Weights of a small image VAE: decoder widths [64, 64, 128], 155796 training examples.
Rows from block 0 of the decoder, named by matrix and row number. Rows with one number belong to one channel. Each number is 200 + 40 x the weight over its row's rms, rounded and kept within 0 to 999. All counts start at 0. After the name is the row's rms in percent of the matrix's.
# convs0: first 3x3 conv (decoder.mid.0.convs.0.weight, 128x128x3x3), inputs 91-103, a 3x3 kernel for each
# convs1: second 3x3 conv (decoder.mid.0.convs.1.weight, 128x128x3x3, transposed), outputs 91-103, a 3x3 kernel for each
convs0.49,100,206,199,184,228,262,249,201,193,129,203,154,187,152,264,200,154,245,259,212,221,154,268,280,221,191,149,198,216,144,198,246,178,220,252,172,169,262,190,219,253,296,175,103,223,163,213,183,220,218,211,218,162,307,230,196,174,169,227,227,165,237,205,176,228,202,223,221,276,263,223,269,223,190,286,269,150,108,116,219,149,165,182,177,194,169,133,119,190,165,226,183,166,207,203,160,230,209,205,278,199,243,240,191,257,195,193,176,264,197,202,211,222,271,230,162,229,131
convs0.50,100,191,212,208,180,223,174,208,236,185,178,202,152,155,173,181,172,136,148,196,113,159,170,116,188,177,125,207,202,317,171,223,315,185,312,234,131,201,237,204,233,333,225,202,155,117,150,158,202,204,188,129,203,104,199,209,241,224,233,239,227,140,208,225,246,244,184,103,171,172,178,190,224,119,195,203,230,214,180,173,186,196,230,236,188,229,193,167,201,161,169,206,215,166,85,167,179,177,190,242,138,195,207,178,212,206,207,241,236,162,174,215,126,200,184,180,231,253
convs0.51,106,129,132,150,209,213,263,242,205,197,222,193,239,180,174,190,171,202,202,253,232,179,240,262,187,184,186,176,129,117,136,119,103,205,196,278,177,167,37,183,231,333,148,187,195,231,178,281,203,188,244,195,216,177,204,200,156,225,192,285,285,190,228,192,226,236,214,230,168,256,197,203,188,176,206,230,183,172,222,225,145,188,186,262,271,310,294,236,209,194,198,204,272,185,129,125,146,160,206,177,190,212,211,166,233,189,167,191,161,192,213,183,225,240,231,195,182,218
convs0.52,122,166,165,226,260,247,192,210,199,211,188,160,205,214,156,172,203,159,171,213,214,188,207,237,257,232,154,172,272,234,257,314,295,315,341,255,295,203,182,214,232,236,262,113,178,255,143,160,188,55,79,136,118,30,161,200,154,190,179,159,143,259,221,223,199,163,187,178,219,275,193,214,235,206,185,240,179,159,200,196,219,185,242,198,227,234,187,199,246,229,223,170,137,214,176,161,196,159,182,155,244,240,260,221,243,244,169,190,259,196,221,201,168,238,299,200,218,233
convs0.53,095,253,210,141,215,270,186,218,200,98,188,200,209,163,177,253,202,180,188,147,193,215,186,187,248,193,211,209,170,172,312,168,174,269,150,224,235,215,233,209,115,158,212,189,138,178,185,185,284,190,166,244,184,192,295,180,234,240,205,217,150,205,184,189,236,224,197,220,232,199,203,214,187,235,187,185,194,197,221,164,181,225,183,228,190,140,153,191,160,171,212,199,199,180,219,246,133,216,222,175,257,292,247,199,193,209,202,261,215,227,237,169,152,158,81,204,194,140
convs0.54,104,230,188,207,208,241,237,210,225,295,208,207,154,314,281,290,116,148,159,203,293,234,208,258,147,149,155,182,144,126,148,98,151,207,116,165,179,154,179,167,157,215,233,172,132,176,208,171,208,180,188,285,225,177,185,189,195,163,136,129,167,234,204,253,142,137,202,245,239,152,190,230,209,271,228,198,115,304,213,180,189,235,171,173,192,110,166,150,161,170,173,246,164,196,147,171,181,270,127,188,207,160,183,203,152,191,185,155,214,195,156,192,187,221,134,186,203,191
convs0.55,106,236,233,192,203,229,189,151,227,198,118,158,162,220,195,215,189,243,183,166,153,210,242,209,202,220,241,204,201,221,210,254,221,223,184,151,161,199,280,235,196,188,211,169,174,169,203,139,202,198,197,223,184,200,215,125,160,107,246,191,162,223,148,180,201,174,180,216,238,240,191,195,181,208,222,160,228,273,236,205,223,169,195,228,183,178,252,193,193,221,145,166,213,233,267,236,198,166,171,194,144,138,140,164,187,125,185,234,124,153,203,214,171,255,239,205,304,230
convs0.56,096,254,158,215,162,191,219,190,138,178,111,191,200,167,146,179,214,218,196,159,184,177,181,214,242,182,156,198,173,191,177,141,156,221,160,166,209,221,231,188,215,191,203,185,251,179,153,171,232,228,152,231,184,140,201,238,283,217,249,304,240,216,313,184,193,222,222,181,265,211,162,206,224,198,206,199,132,239,221,159,190,201,168,204,166,126,295,136,152,248,162,265,190,202,241,180,208,215,152,202,215,220,185,204,251,177,166,278,181,202,178,197,155,144,223,205,176,233
convs0.57,099,137,205,194,221,131,192,223,171,179,167,121,174,174,210,169,205,205,174,201,270,191,161,323,221,152,194,177,176,206,158,164,162,199,184,203,218,215,95,210,154,165,132,226,196,204,197,181,184,179,275,138,139,233,157,212,216,245,82,198,273,169,223,224,200,213,208,197,186,219,210,214,258,170,198,187,157,222,144,146,172,175,210,298,256,307,329,188,239,262,211,176,172,149,168,181,198,183,268,189,189,220,158,271,315,145,212,277,205,252,227,200,166,154,166,203,150,180
convs0.58,095,154,149,170,227,204,175,198,246,146,139,188,181,172,189,175,138,242,201,183,154,205,175,207,181,169,196,184,178,181,212,205,198,227,227,176,208,197,203,208,226,210,152,156,225,193,164,224,259,209,261,217,159,264,193,221,247,172,166,181,235,154,153,210,191,180,192,244,190,198,192,206,231,202,183,182,247,178,164,204,203,142,197,149,194,169,177,189,178,197,209,251,218,180,167,125,158,178,241,178,209,195,158,221,255,188,195,224,205,229,268,184,173,275,212,135,193,203
convs0.59,103,197,179,154,118,189,186,198,171,199,193,179,192,226,169,243,193,211,221,211,235,185,263,268,205,240,184,203,228,194,206,204,227,179,201,175,185,192,179,212,203,182,262,145,195,223,200,135,204,214,244,212,218,147,188,160,109,108,212,132,180,203,242,174,162,127,119,178,209,102,242,231,180,151,169,146,188,155,164,208,126,208,138,69,145,205,204,153,228,242,188,155,233,234,48,194,163,216,180,169,208,172,202,220,184,224,234,244,228,232,212,189,258,243,216,278,205,203
convs0.60,098,254,313,265,141,88,211,163,204,246,142,195,221,165,185,166,165,220,161,169,226,220,158,151,213,252,231,223,242,145,216,110,187,142,173,114,174,229,293,303,211,125,243,234,144,226,236,130,176,230,217,195,238,211,235,206,245,208,234,235,159,183,263,168,202,178,208,199,198,207,236,244,272,206,224,168,148,225,249,144,116,194,246,185,149,188,163,178,221,261,217,168,152,209,237,200,224,203,174,209,203,147,185,289,168,223,271,235,241,178,171,237,162,173,216,210,218,178
convs0.61,102,249,203,188,240,181,181,238,187,191,170,148,206,138,160,151,248,207,206,169,176,210,172,209,253,229,183,301,244,265,167,201,194,181,172,206,194,164,203,181,189,168,228,238,221,227,207,212,192,111,272,195,245,167,185,174,198,203,246,158,184,177,188,164,165,169,147,200,198,180,172,193,207,224,174,147,124,169,148,232,207,154,201,188,187,114,168,181,259,218,229,194,246,185,173,169,101,177,233,227,196,155,199,152,229,185,226,233,245,226,188,214,166,81,210,231,181,286
convs0.62,094,261,277,231,197,119,121,160,189,168,236,135,182,182,165,151,197,133,161,210,207,236,284,233,245,177,220,93,238,197,184,243,125,151,249,96,146,228,212,174,161,205,46,205,123,156,164,244,197,276,226,221,245,203,138,206,245,262,136,218,226,212,172,256,230,239,191,198,212,300,160,96,163,202,226,162,220,145,203,184,286,187,182,176,172,173,158,157,151,126,205,160,199,176,257,221,177,182,176,209,245,250,239,209,230,247,224,189,272,226,210,228,186,165,188,164,194,193
convs0.63,105,169,233,130,89,265,252,154,196,199,286,251,265,169,235,240,184,179,211,157,236,245,174,319,222,195,166,159,118,188,190,173,176,168,187,164,118,203,226,204,220,229,188,223,243,191,210,252,220,281,207,191,247,232,166,196,168,138,151,132,219,203,221,189,131,115,147,180,111,98,176,209,199,117,242,178,220,243,218,182,184,187,180,142,143,199,157,172,191,160,163,160,183,212,236,228,249,213,178,195,243,172,172,215,169,201,184,210,206,228,187,148,162,253,257,207,175,186
convs0.64,100,208,177,198,251,134,183,163,189,200,155,164,172,153,276,99,175,148,177,180,224,192,141,266,154,153,290,217,209,203,199,227,180,223,236,147,250,203,209,220,268,180,252,208,164,199,205,248,238,201,223,246,180,157,210,224,246,169,274,214,238,165,200,242,201,186,155,253,230,233,229,229,295,225,215,166,195,129,157,72,232,166,189,200,217,163,296,97,151,126,268,179,160,213,275,162,263,242,143,189,218,199,218,196,234,170,147,202,158,150,172,213,221,189,203,154,173,135
convs0.65,105,154,146,160,253,252,276,211,168,201,237,283,291,88,227,243,161,115,176,167,93,137,144,147,181,207,227,156,210,179,149,280,181,190,260,321,237,168,142,165,196,270,184,210,203,212,274,225,150,280,268,164,227,181,214,138,158,141,261,195,197,146,172,196,202,230,189,276,213,147,232,226,241,185,330,212,190,184,250,228,258,186,202,181,163,137,190,167,180,203,198,267,217,209,221,229,211,246,180,215,162,202,180,230,195,236,218,153,199,205,225,170,150,194,184,215,202,243
convs0.66,102,195,214,237,172,217,238,181,219,175,136,162,193,202,211,221,204,147,182,191,202,185,216,207,206,140,169,175,179,141,201,109,211,190,122,197,236,171,235,235,181,167,226,160,169,204,147,216,223,184,168,241,149,238,207,167,190,249,231,171,195,118,157,135,214,271,229,263,245,177,239,215,167,225,231,165,173,227,211,212,210,169,207,129,150,178,171,238,202,230,221,173,193,193,179,234,152,163,249,188,176,175,199,179,238,168,137,261,174,193,213,195,245,177,166,192,138,173
convs0.67,105,235,291,158,119,198,190,208,189,148,151,153,164,171,145,194,158,219,218,226,180,155,196,140,219,229,222,248,172,164,213,170,151,189,203,172,148,220,250,202,204,152,162,245,185,150,210,133,177,248,212,122,261,273,183,171,212,264,125,188,210,124,149,157,175,142,138,141,114,58,212,196,154,140,68,156,194,183,133,114,112,170,207,166,249,175,217,203,230,188,203,205,214,157,166,184,222,180,194,261,186,150,123,239,238,181,201,223,214,175,124,139,249,165,238,195,189,228
convs0.68,095,245,281,323,197,184,224,200,152,200,147,187,205,242,146,171,283,216,203,202,178,142,213,278,144,128,220,130,148,125,161,171,269,189,196,157,192,208,204,245,195,176,243,216,172,237,200,144,157,155,238,154,224,191,155,206,226,252,222,99,93,152,167,235,215,210,240,216,148,170,166,136,168,215,233,213,189,241,235,207,215,216,182,77,156,134,67,139,199,143,206,174,176,237,166,242,238,229,189,208,176,227,233,184,222,243,206,270,220,204,234,254,204,262,288,210,212,286
convs0.69,104,243,162,213,179,126,118,261,229,132,227,198,180,175,195,226,128,217,268,205,193,206,207,206,170,184,224,188,256,211,183,218,169,247,174,185,159,206,238,231,76,175,197,275,137,201,236,227,185,270,259,204,140,215,221,213,188,176,160,206,203,206,195,158,223,193,208,189,125,198,224,201,253,235,204,210,158,214,210,197,215,172,206,236,198,226,168,204,200,133,208,203,225,200,219,173,182,168,207,192,253,174,194,230,150,155,229,162,204,181,186,209,153,151,199,210,263,197
convs0.70,101,228,180,174,231,185,248,231,133,201,201,174,212,269,191,238,210,242,237,223,278,217,156,91,187,203,188,213,94,155,186,119,149,307,121,183,186,223,166,214,181,312,223,205,262,185,135,247,160,111,287,154,208,147,167,148,148,137,224,322,180,151,177,152,205,190,157,236,219,180,223,219,207,142,208,184,229,169,189,233,173,186,169,188,197,232,288,215,225,202,243,227,257,154,241,282,183,188,217,204,188,210,141,200,253,157,209,204,177,170,196,185,220,144,195,156,169,247
convs0.71,096,133,131,183,219,179,180,158,127,207,209,179,219,220,239,204,170,237,246,253,212,205,181,217,147,251,334,219,206,200,171,240,273,119,166,176,169,164,193,171,181,216,167,110,226,125,170,231,197,223,168,202,225,265,225,154,182,178,130,158,230,150,214,176,237,189,214,220,153,147,213,167,191,174,210,178,205,212,236,218,206,243,184,172,131,219,196,224,206,138,206,168,170,206,174,226,261,150,172,173,159,187,243,147,166,220,128,181,196,156,237,178,179,286,169,232,233,205
convs0.72,093,171,263,190,158,234,204,200,195,197,242,185,169,214,168,188,195,229,154,214,231,222,209,316,98,179,237,185,228,166,220,201,267,204,214,173,248,235,267,197,236,234,215,208,171,206,196,163,191,132,206,227,182,178,144,172,146,190,195,143,306,212,180,185,222,215,264,248,235,232,174,196,189,234,220,223,214,168,205,193,226,181,217,208,257,179,297,310,238,170,149,171,202,205,188,238,193,203,166,251,185,198,170,171,307,197,206,234,122,185,211,176,211,165,162,225,195,185
convs0.73,097,185,131,142,135,157,120,104,136,180,216,174,192,254,228,227,175,159,182,166,216,212,199,262,270,158,201,202,184,193,193,211,149,192,166,89,217,174,106,181,186,236,284,167,267,186,212,216,230,238,312,218,196,147,157,188,166,225,150,166,165,212,224,197,164,154,162,157,158,189,162,194,166,145,175,180,157,251,210,109,103,168,169,185,187,128,153,177,155,122,173,200,226,194,171,218,181,234,177,237,142,165,170,192,262,189,179,232,234,165,162,189,226,228,227,116,236,212
convs0.74,091,157,219,223,183,174,167,178,176,184,133,222,198,159,246,206,163,150,182,95,250,165,132,230,139,197,231,194,114,212,215,92,128,159,157,164,126,208,115,215,272,146,211,131,192,180,185,227,201,167,245,196,104,235,185,136,203,247,206,202,183,148,145,200,230,188,205,257,198,214,211,213,224,180,126,209,137,203,247,220,224,232,296,143,144,215,184,239,215,238,202,140,227,192,247,223,188,209,188,190,190,148,201,214,84,237,234,112,176,159,216,189,209,231,191,238,152,175
convs0.75,106,257,229,222,181,108,141,193,213,150,181,153,205,125,126,202,159,167,182,218,187,229,239,256,177,216,228,170,296,253,198,259,118,192,219,125,153,224,158,129,193,100,212,225,199,238,164,185,160,212,252,281,164,231,193,235,176,196,167,192,273,193,129,202,160,222,220,204,241,226,202,176,178,191,220,174,170,179,188,162,141,120,186,257,190,220,195,208,230,228,239,237,228,260,231,150,228,202,168,198,223,271,218,254,320,250,231,296,218,256,273,205,258,300,171,234,177,148
convs0.76,106,219,201,191,205,148,184,148,264,141,158,213,183,156,318,173,159,163,230,200,113,150,277,173,276,158,244,191,219,264,244,179,201,195,219,223,191,204,226,152,185,321,153,161,128,179,157,254,201,170,239,234,186,163,205,220,238,200,179,251,191,185,249,174,176,199,164,178,174,163,175,167,202,248,176,148,138,191,258,161,208,168,216,236,219,147,284,334,161,259,236,257,244,220,232,118,188,128,251,204,210,173,182,216,169,179,215,168,171,212,225,196,194,175,202,178,191,204
convs0.77,095,133,159,158,152,276,286,146,155,151,178,218,205,187,159,194,207,173,201,180,184,199,158,182,214,196,181,190,213,202,150,230,249,187,207,249,176,169,160,187,166,289,156,189,178,241,236,162,189,188,36,156,120,176,210,196,217,176,169,259,227,145,198,114,171,174,167,201,223,168,225,275,214,207,176,236,165,349,227,198,214,168,193,224,208,175,188,199,132,204,205,215,172,244,226,209,283,269,190,250,198,248,202,182,213,201,240,241,162,286,228,215,200,184,215,217,150,175
convs0.78,098,215,193,188,139,200,177,195,238,217,158,153,138,179,265,159,136,202,212,193,238,186,202,160,133,181,211,201,217,208,299,212,197,272,217,204,275,159,155,187,201,90,320,159,163,228,232,142,211,282,189,163,239,149,213,99,149,216,117,175,237,163,205,172,164,192,256,206,181,192,197,211,201,156,110,193,197,226,289,211,218,193,165,190,219,145,146,254,118,172,178,242,244,202,220,147,168,162,226,216,172,284,148,160,226,171,173,192,193,218,239,165,249,160,132,197,162,201
convs1.49,099,209,203,143,184,180,202,243,173,169,151,176,186,133,124,183,200,187,186,207,136,191,163,210,165,197,157,157,213,227,189,209,230,190,217,174,191,183,325,272,109,233,244,188,207,222,208,115,173,140,218,146,181,149,178,193,156,198,171,161,163,190,178,199,163,188,150,97,122,207,223,208,224,241,283,187,231,269,194,238,230,186,233,199,268,199,203,259,199,209,178,190,250,251,241,213,217,214,159,235,181,206,189,165,252,166,216,200,153,220,237,171,228,222,132,154,219,164
convs1.50,106,223,231,206,231,225,205,177,212,191,194,179,135,178,196,214,200,206,196,288,216,174,191,175,249,173,169,166,229,194,286,188,214,227,162,200,233,196,201,189,258,206,220,205,183,217,186,153,114,116,201,208,175,206,204,248,237,269,228,233,231,197,214,162,175,182,109,240,297,260,253,188,210,170,224,203,194,125,203,139,124,156,198,150,177,258,214,222,190,189,180,190,118,183,223,153,197,184,167,172,196,276,171,163,255,109,193,203,226,173,196,217,180,192,185,154,196,172
convs1.51,148,203,222,179,129,200,133,209,259,264,196,208,219,247,264,134,174,289,160,226,259,236,221,207,147,251,173,249,193,193,172,186,157,177,206,184,187,195,193,193,167,196,167,145,222,202,212,237,230,228,236,229,225,208,235,199,203,202,233,254,225,268,283,248,185,170,203,267,233,238,288,404,279,188,142,194,273,96,190,196,182,190,192,210,199,202,174,195,264,305,277,211,202,212,232,228,207,217,206,201,211,224,222,231,188,239,255,208,248,206,187,214,228,230,189,145,144,196
convs1.52,127,129,125,132,124,164,195,167,127,207,243,257,193,180,264,191,239,216,199,256,173,200,253,200,161,219,198,185,239,188,280,219,205,391,277,240,306,223,210,210,217,325,285,211,234,213,148,128,102,136,51,0,160,153,72,172,147,154,183,183,124,145,144,145,243,239,268,203,194,296,192,172,251,206,194,182,212,183,229,166,203,183,209,176,200,174,187,207,231,218,170,194,197,178,157,204,197,109,155,166,169,170,165,180,230,165,192,184,129,190,178,174,182,133,195,178,230,183
convs1.53,090,225,267,238,223,248,214,164,292,152,251,169,232,222,172,252,186,148,223,284,212,182,228,169,201,277,158,140,192,227,182,236,158,209,269,209,200,244,212,184,147,182,188,193,163,99,193,156,199,264,135,177,191,212,226,184,167,213,236,155,196,197,194,221,201,147,187,202,178,237,224,242,217,189,150,235,290,229,218,174,165,153,121,243,256,204,213,241,141,145,163,223,223,150,157,202,202,198,234,235,165,182,181,164,229,230,137,164,138,166,208,168,177,249,171,255,186,220
convs1.54,096,151,188,225,212,284,243,198,227,181,239,179,167,212,159,160,207,257,236,222,232,167,186,160,191,216,237,145,204,190,166,199,143,175,228,198,144,129,215,166,95,241,234,192,171,162,231,210,230,236,214,260,181,241,250,215,257,159,210,218,277,252,252,270,165,152,174,158,161,212,198,178,169,194,177,205,170,212,172,171,239,166,202,259,199,232,231,206,228,188,206,199,267,240,219,235,278,241,243,199,171,221,265,186,178,300,223,148,138,189,200,208,199,163,212,202,151,159
convs1.55,114,179,176,178,253,201,146,190,215,173,252,222,133,303,198,152,225,172,144,155,172,125,216,209,168,257,213,201,237,235,264,231,177,171,215,162,188,153,252,172,156,257,223,236,229,200,203,209,182,208,238,159,225,246,199,163,244,196,203,251,197,178,225,182,185,198,213,111,145,164,173,206,223,198,142,216,181,222,201,252,235,208,253,179,227,210,199,222,193,159,195,162,249,216,231,110,186,249,142,212,206,145,199,249,138,168,180,185,157,263,189,223,189,214,233,188,134,166
convs1.56,106,170,186,205,137,183,223,191,166,197,188,193,174,203,243,87,249,164,125,211,218,205,204,147,99,191,158,182,205,247,187,247,255,247,191,186,192,186,146,222,188,116,205,200,216,200,200,199,266,233,208,172,161,184,225,209,172,240,171,175,170,199,198,199,178,172,165,224,187,253,238,210,174,158,183,152,184,245,187,149,173,211,194,98,212,180,181,195,159,163,203,202,151,171,197,147,153,154,107,148,186,137,214,155,207,261,195,237,258,196,111,212,227,115,239,191,145,250
convs1.57,094,240,196,220,257,126,218,261,203,205,221,193,212,209,184,213,195,144,212,157,206,211,245,299,204,226,187,208,172,168,201,144,207,164,254,182,212,199,186,197,213,240,187,227,243,215,222,175,205,116,224,184,201,258,193,220,182,194,185,192,188,236,235,194,208,218,176,141,179,187,228,151,223,197,212,201,177,174,252,201,180,244,175,164,188,167,193,164,234,211,249,236,209,198,204,240,129,207,233,239,169,196,127,254,295,262,161,184,151,204,152,208,196,119,128,217,188,154
convs1.58,086,155,224,215,247,224,244,207,256,160,159,232,224,208,270,227,225,218,245,182,197,172,138,240,218,180,246,173,224,210,221,176,171,164,208,118,199,137,233,228,179,249,208,213,244,204,207,186,222,279,167,184,191,189,192,237,219,235,180,169,234,264,184,176,183,214,184,217,234,234,276,241,208,199,157,189,200,251,162,203,216,130,220,288,176,158,161,199,215,239,189,159,288,223,142,214,158,161,225,210,141,205,213,194,253,209,201,203,185,165,200,160,158,305,217,155,182,115
convs1.59,085,252,210,205,193,197,196,256,248,223,170,169,187,111,135,192,148,149,156,210,182,158,209,281,187,197,150,171,192,273,116,184,236,136,234,189,184,220,214,172,228,221,202,180,210,158,155,241,216,179,220,195,195,230,232,178,142,190,217,217,225,168,195,223,168,201,234,207,222,179,245,230,167,158,203,181,226,232,268,152,149,246,212,219,190,176,182,157,146,160,169,186,213,201,225,265,239,196,178,210,236,206,253,240,210,231,238,193,228,263,222,225,203,175,199,188,200,168
convs1.60,106,193,189,210,220,250,216,243,282,192,166,125,175,132,206,123,201,203,240,227,242,243,263,259,300,282,181,244,168,202,212,205,226,228,252,286,222,172,158,131,142,199,164,158,123,159,227,223,165,209,208,211,238,252,216,177,167,202,293,230,231,213,256,263,186,212,227,212,254,289,289,311,235,183,186,218,219,136,176,187,174,172,173,166,230,221,270,192,202,97,231,225,251,152,212,231,205,214,280,132,178,154,194,129,229,233,160,203,194,199,146,191,218,246,264,159,171,218
convs1.61,083,245,159,157,174,253,226,253,163,192,218,241,218,184,179,159,240,168,270,129,107,203,215,226,264,175,205,205,187,188,225,188,121,173,223,180,209,248,239,196,188,226,211,247,148,198,134,159,161,221,226,238,191,218,185,258,217,182,258,240,154,221,213,158,231,192,198,170,130,181,202,290,317,182,183,236,236,233,251,221,164,159,139,160,157,171,197,220,185,137,113,148,142,168,192,143,203,199,215,165,219,169,161,175,220,214,214,260,238,216,189,210,179,252,180,241,245,195
convs1.62,087,200,211,191,142,145,206,199,274,200,197,156,147,269,115,201,214,219,166,235,187,184,170,157,146,262,260,161,251,235,193,198,161,188,275,202,216,200,184,107,242,157,131,208,181,249,61,184,233,203,165,185,173,202,200,165,151,218,128,119,140,172,243,201,283,223,239,144,164,153,232,227,231,208,239,208,258,193,185,179,177,209,242,156,242,266,232,207,162,186,201,264,273,274,199,228,229,193,167,238,156,137,278,164,155,226,226,237,258,288,166,46,209,189,148,224,185,238
convs1.63,109,243,196,248,231,253,248,175,179,140,200,241,186,207,251,245,281,263,203,186,238,201,209,194,187,236,215,200,158,202,178,230,241,176,215,225,158,230,236,210,196,217,231,163,212,219,219,185,241,267,214,213,198,179,211,217,238,196,199,221,209,187,187,229,183,179,179,198,205,209,224,255,182,185,231,257,221,285,251,166,173,227,248,256,233,218,176,185,202,217,207,241,225,225,136,239,205,185,257,220,243,215,203,153,154,283,200,157,159,215,175,213,267,161,207,205,160,177
convs1.64,093,185,125,190,156,287,227,194,222,242,177,151,176,228,83,207,172,154,183,177,124,147,197,123,157,186,209,177,209,225,215,227,190,141,129,168,157,180,107,128,228,227,206,246,216,182,129,223,201,279,233,234,193,202,214,254,213,239,211,258,231,236,177,193,222,247,196,180,200,120,196,176,156,137,151,163,192,169,166,195,210,213,145,116,165,223,205,237,163,170,185,239,202,109,227,183,158,202,248,237,220,227,313,202,229,189,203,202,196,239,250,162,196,221,222,181,211,237
convs1.65,097,166,255,226,205,220,285,182,186,201,191,226,195,213,194,211,133,240,185,161,169,205,176,163,66,225,209,185,179,213,217,215,247,213,194,176,228,231,199,226,217,216,235,231,164,235,177,175,167,162,206,212,201,155,187,213,147,172,177,173,151,191,158,148,200,237,189,236,185,212,162,203,141,214,166,188,323,224,221,222,221,261,214,182,203,230,207,279,188,219,275,215,184,263,127,269,248,202,142,258,219,259,226,191,246,92,119,278,173,168,220,122,208,168,256,196,173,225
convs1.66,095,234,230,264,190,197,219,250,188,206,237,255,240,281,275,271,216,235,227,232,280,255,252,246,251,200,184,192,175,232,177,135,188,221,158,191,157,153,188,201,167,248,157,189,226,173,253,214,226,259,258,263,214,211,195,224,202,257,198,226,277,193,215,234,234,284,253,230,277,292,235,188,215,168,145,227,165,165,272,199,180,176,157,212,147,181,257,153,270,265,180,222,217,195,236,269,156,173,221,89,129,152,204,189,209,186,166,200,171,168,232,166,183,241,197,160,214,179
convs1.67,097,115,175,192,190,144,155,126,140,152,218,188,191,218,178,158,231,155,191,202,149,205,237,150,207,268,183,179,206,214,177,199,252,187,225,213,203,189,188,185,240,201,179,180,171,164,184,203,214,209,192,276,164,212,209,191,150,156,176,231,173,182,242,210,169,134,154,187,222,160,155,163,179,208,218,170,262,264,198,153,225,185,209,217,190,212,250,179,183,202,223,188,184,175,140,188,234,144,183,208,120,235,167,172,266,249,151,216,185,197,142,136,206,255,150,196,186,177
convs1.68,122,229,139,186,192,222,215,146,236,198,177,193,195,117,229,224,172,180,188,193,232,179,164,172,186,194,229,204,251,193,189,214,156,216,167,203,126,226,192,94,219,211,164,230,176,190,160,203,215,172,209,203,184,212,232,187,122,212,170,230,276,236,210,195,219,157,227,252,234,209,255,225,243,182,188,216,231,153,273,224,211,226,232,210,187,177,148,131,211,116,177,199,174,208,320,322,140,179,237,227,213,129,217,168,195,152,256,243,139,170,189,142,253,242,134,202,188,175
convs1.69,089,162,207,170,223,247,191,218,232,247,229,208,261,191,169,246,169,181,193,236,177,204,150,161,238,186,238,269,153,212,221,189,262,275,180,188,253,201,174,220,280,215,206,237,203,170,311,186,157,174,218,184,174,215,226,149,160,108,178,255,208,199,196,173,222,226,197,290,299,244,171,160,197,268,256,240,301,309,263,245,245,235,162,160,182,178,195,207,240,220,191,154,237,264,190,225,205,146,226,247,290,232,98,145,216,212,174,161,140,188,223,151,179,246,153,186,229,222
convs1.70,108,192,169,207,227,203,167,188,179,262,203,186,195,207,200,249,162,234,175,188,249,196,172,230,208,187,215,275,170,215,179,202,199,225,151,158,110,199,140,133,218,199,97,184,208,234,203,206,143,233,142,212,198,183,184,227,216,243,200,188,252,222,249,232,197,160,210,175,209,187,188,230,287,229,218,249,265,176,283,218,216,265,219,231,209,233,158,159,156,196,203,186,215,226,265,218,168,232,264,158,209,175,266,250,125,144,234,264,218,166,187,242,184,264,173,199,203,240
convs1.71,089,150,193,204,181,168,203,198,204,232,207,170,208,160,168,254,202,205,223,111,114,236,173,168,146,228,201,210,183,279,201,179,192,179,210,175,258,214,190,190,273,280,205,191,181,202,138,85,193,211,192,278,173,203,148,227,202,154,217,307,243,161,179,217,292,278,199,242,284,172,171,235,230,227,222,180,218,209,195,194,212,155,153,230,177,224,183,211,204,179,225,200,262,144,149,254,239,213,201,228,172,130,209,205,173,187,200,287,180,134,194,173,106,218,245,180,204,237
convs1.72,106,230,276,180,200,250,219,198,223,157,205,229,156,213,83,189,265,108,163,155,169,147,190,109,142,203,207,183,198,268,188,257,279,198,256,207,183,222,163,172,237,204,161,177,141,213,174,169,230,108,168,190,171,142,219,159,114,187,140,166,231,116,209,213,239,205,205,193,110,216,202,192,186,212,236,206,195,271,191,198,171,200,233,211,203,141,144,147,188,145,205,221,205,205,198,225,195,242,217,201,272,202,155,237,285,244,248,221,225,176,150,192,218,226,204,225,183,182
convs1.73,090,213,198,162,212,226,210,221,192,201,175,111,193,176,151,227,233,175,182,155,251,195,181,234,222,196,250,146,216,327,240,287,247,301,229,219,230,218,125,174,141,127,166,207,217,186,129,207,164,201,196,152,199,206,181,182,171,220,153,160,208,271,279,164,208,96,144,193,184,208,193,137,139,263,262,190,225,287,253,208,247,191,216,244,210,160,179,97,226,217,214,160,230,193,176,227,228,145,182,200,250,172,161,202,207,219,193,222,238,265,273,247,253,218,226,216,245,210
convs1.74,086,274,219,253,282,225,271,210,256,187,201,227,277,129,219,232,171,224,234,183,221,176,210,280,205,228,235,195,172,232,191,229,168,213,222,219,215,205,228,156,196,218,199,236,192,191,234,139,215,256,210,304,191,175,207,170,170,270,195,155,289,172,126,191,124,213,246,163,174,262,170,134,212,244,247,187,232,219,156,243,270,170,216,294,225,257,296,233,142,259,219,197,309,176,216,309,193,156,249,190,190,197,209,122,146,180,199,160,55,237,248,108,246,207,163,231,226,166
convs1.75,106,186,222,217,246,260,222,195,140,212,249,178,251,221,167,214,268,175,287,236,228,189,184,239,178,161,253,171,163,240,154,248,285,178,194,216,216,180,194,212,123,147,241,172,165,206,218,201,187,207,264,217,206,176,162,225,199,200,171,160,207,208,168,225,216,289,260,209,203,208,191,176,227,189,204,197,138,192,190,148,143,129,183,224,217,249,198,202,226,201,170,190,214,168,198,203,200,220,171,163,104,203,185,167,280,272,172,294,186,189,192,254,156,223,234,153,164,181
convs1.76,139,205,204,250,171,115,236,211,224,132,135,239,168,244,361,113,185,240,177,176,116,192,168,141,205,192,203,180,189,178,230,176,152,182,165,154,149,204,199,207,212,209,240,195,198,200,138,210,216,185,173,238,172,216,182,202,169,216,166,258,230,255,228,211,152,141,176,150,89,137,212,245,202,248,208,232,151,174,199,186,299,166,225,161,216,251,181,191,155,139,167,262,200,258,189,151,245,201,142,184,215,217,263,224,206,192,219,184,159,198,240,225,124,240,191,182,171,165
convs1.77,096,190,180,207,214,230,247,225,144,234,218,205,167,206,199,153,198,177,258,211,202,178,200,244,212,212,225,212,152,208,212,165,212,178,201,191,231,154,135,191,64,181,232,165,221,215,245,249,237,270,196,171,225,221,196,230,202,232,240,246,249,186,215,237,161,168,196,181,172,183,181,225,185,215,202,206,214,146,181,195,185,174,186,164,169,198,185,241,187,104,171,210,221,236,191,209,241,208,200,204,224,255,246,205,175,179,243,255,222,166,290,234,124,144,270,214,200,198
convs1.78,096,168,270,260,236,190,216,226,171,167,149,194,225,173,236,140,183,210,233,191,201,180,199,234,191,208,219,174,166,222,189,183,182,189,159,193,116,254,196,179,223,230,150,224,263,194,140,156,207,221,165,230,173,174,187,175,150,194,175,204,186,191,263,192,141,170,163,192,196,177,173,202,212,236,259,206,163,199,259,210,203,158,240,190,167,186,235,214,232,228,138,224,161,187,204,59,192,276,139,222,133,236,216,177,176,224,107,114,194,243,129,237,213,196,105,180,171,193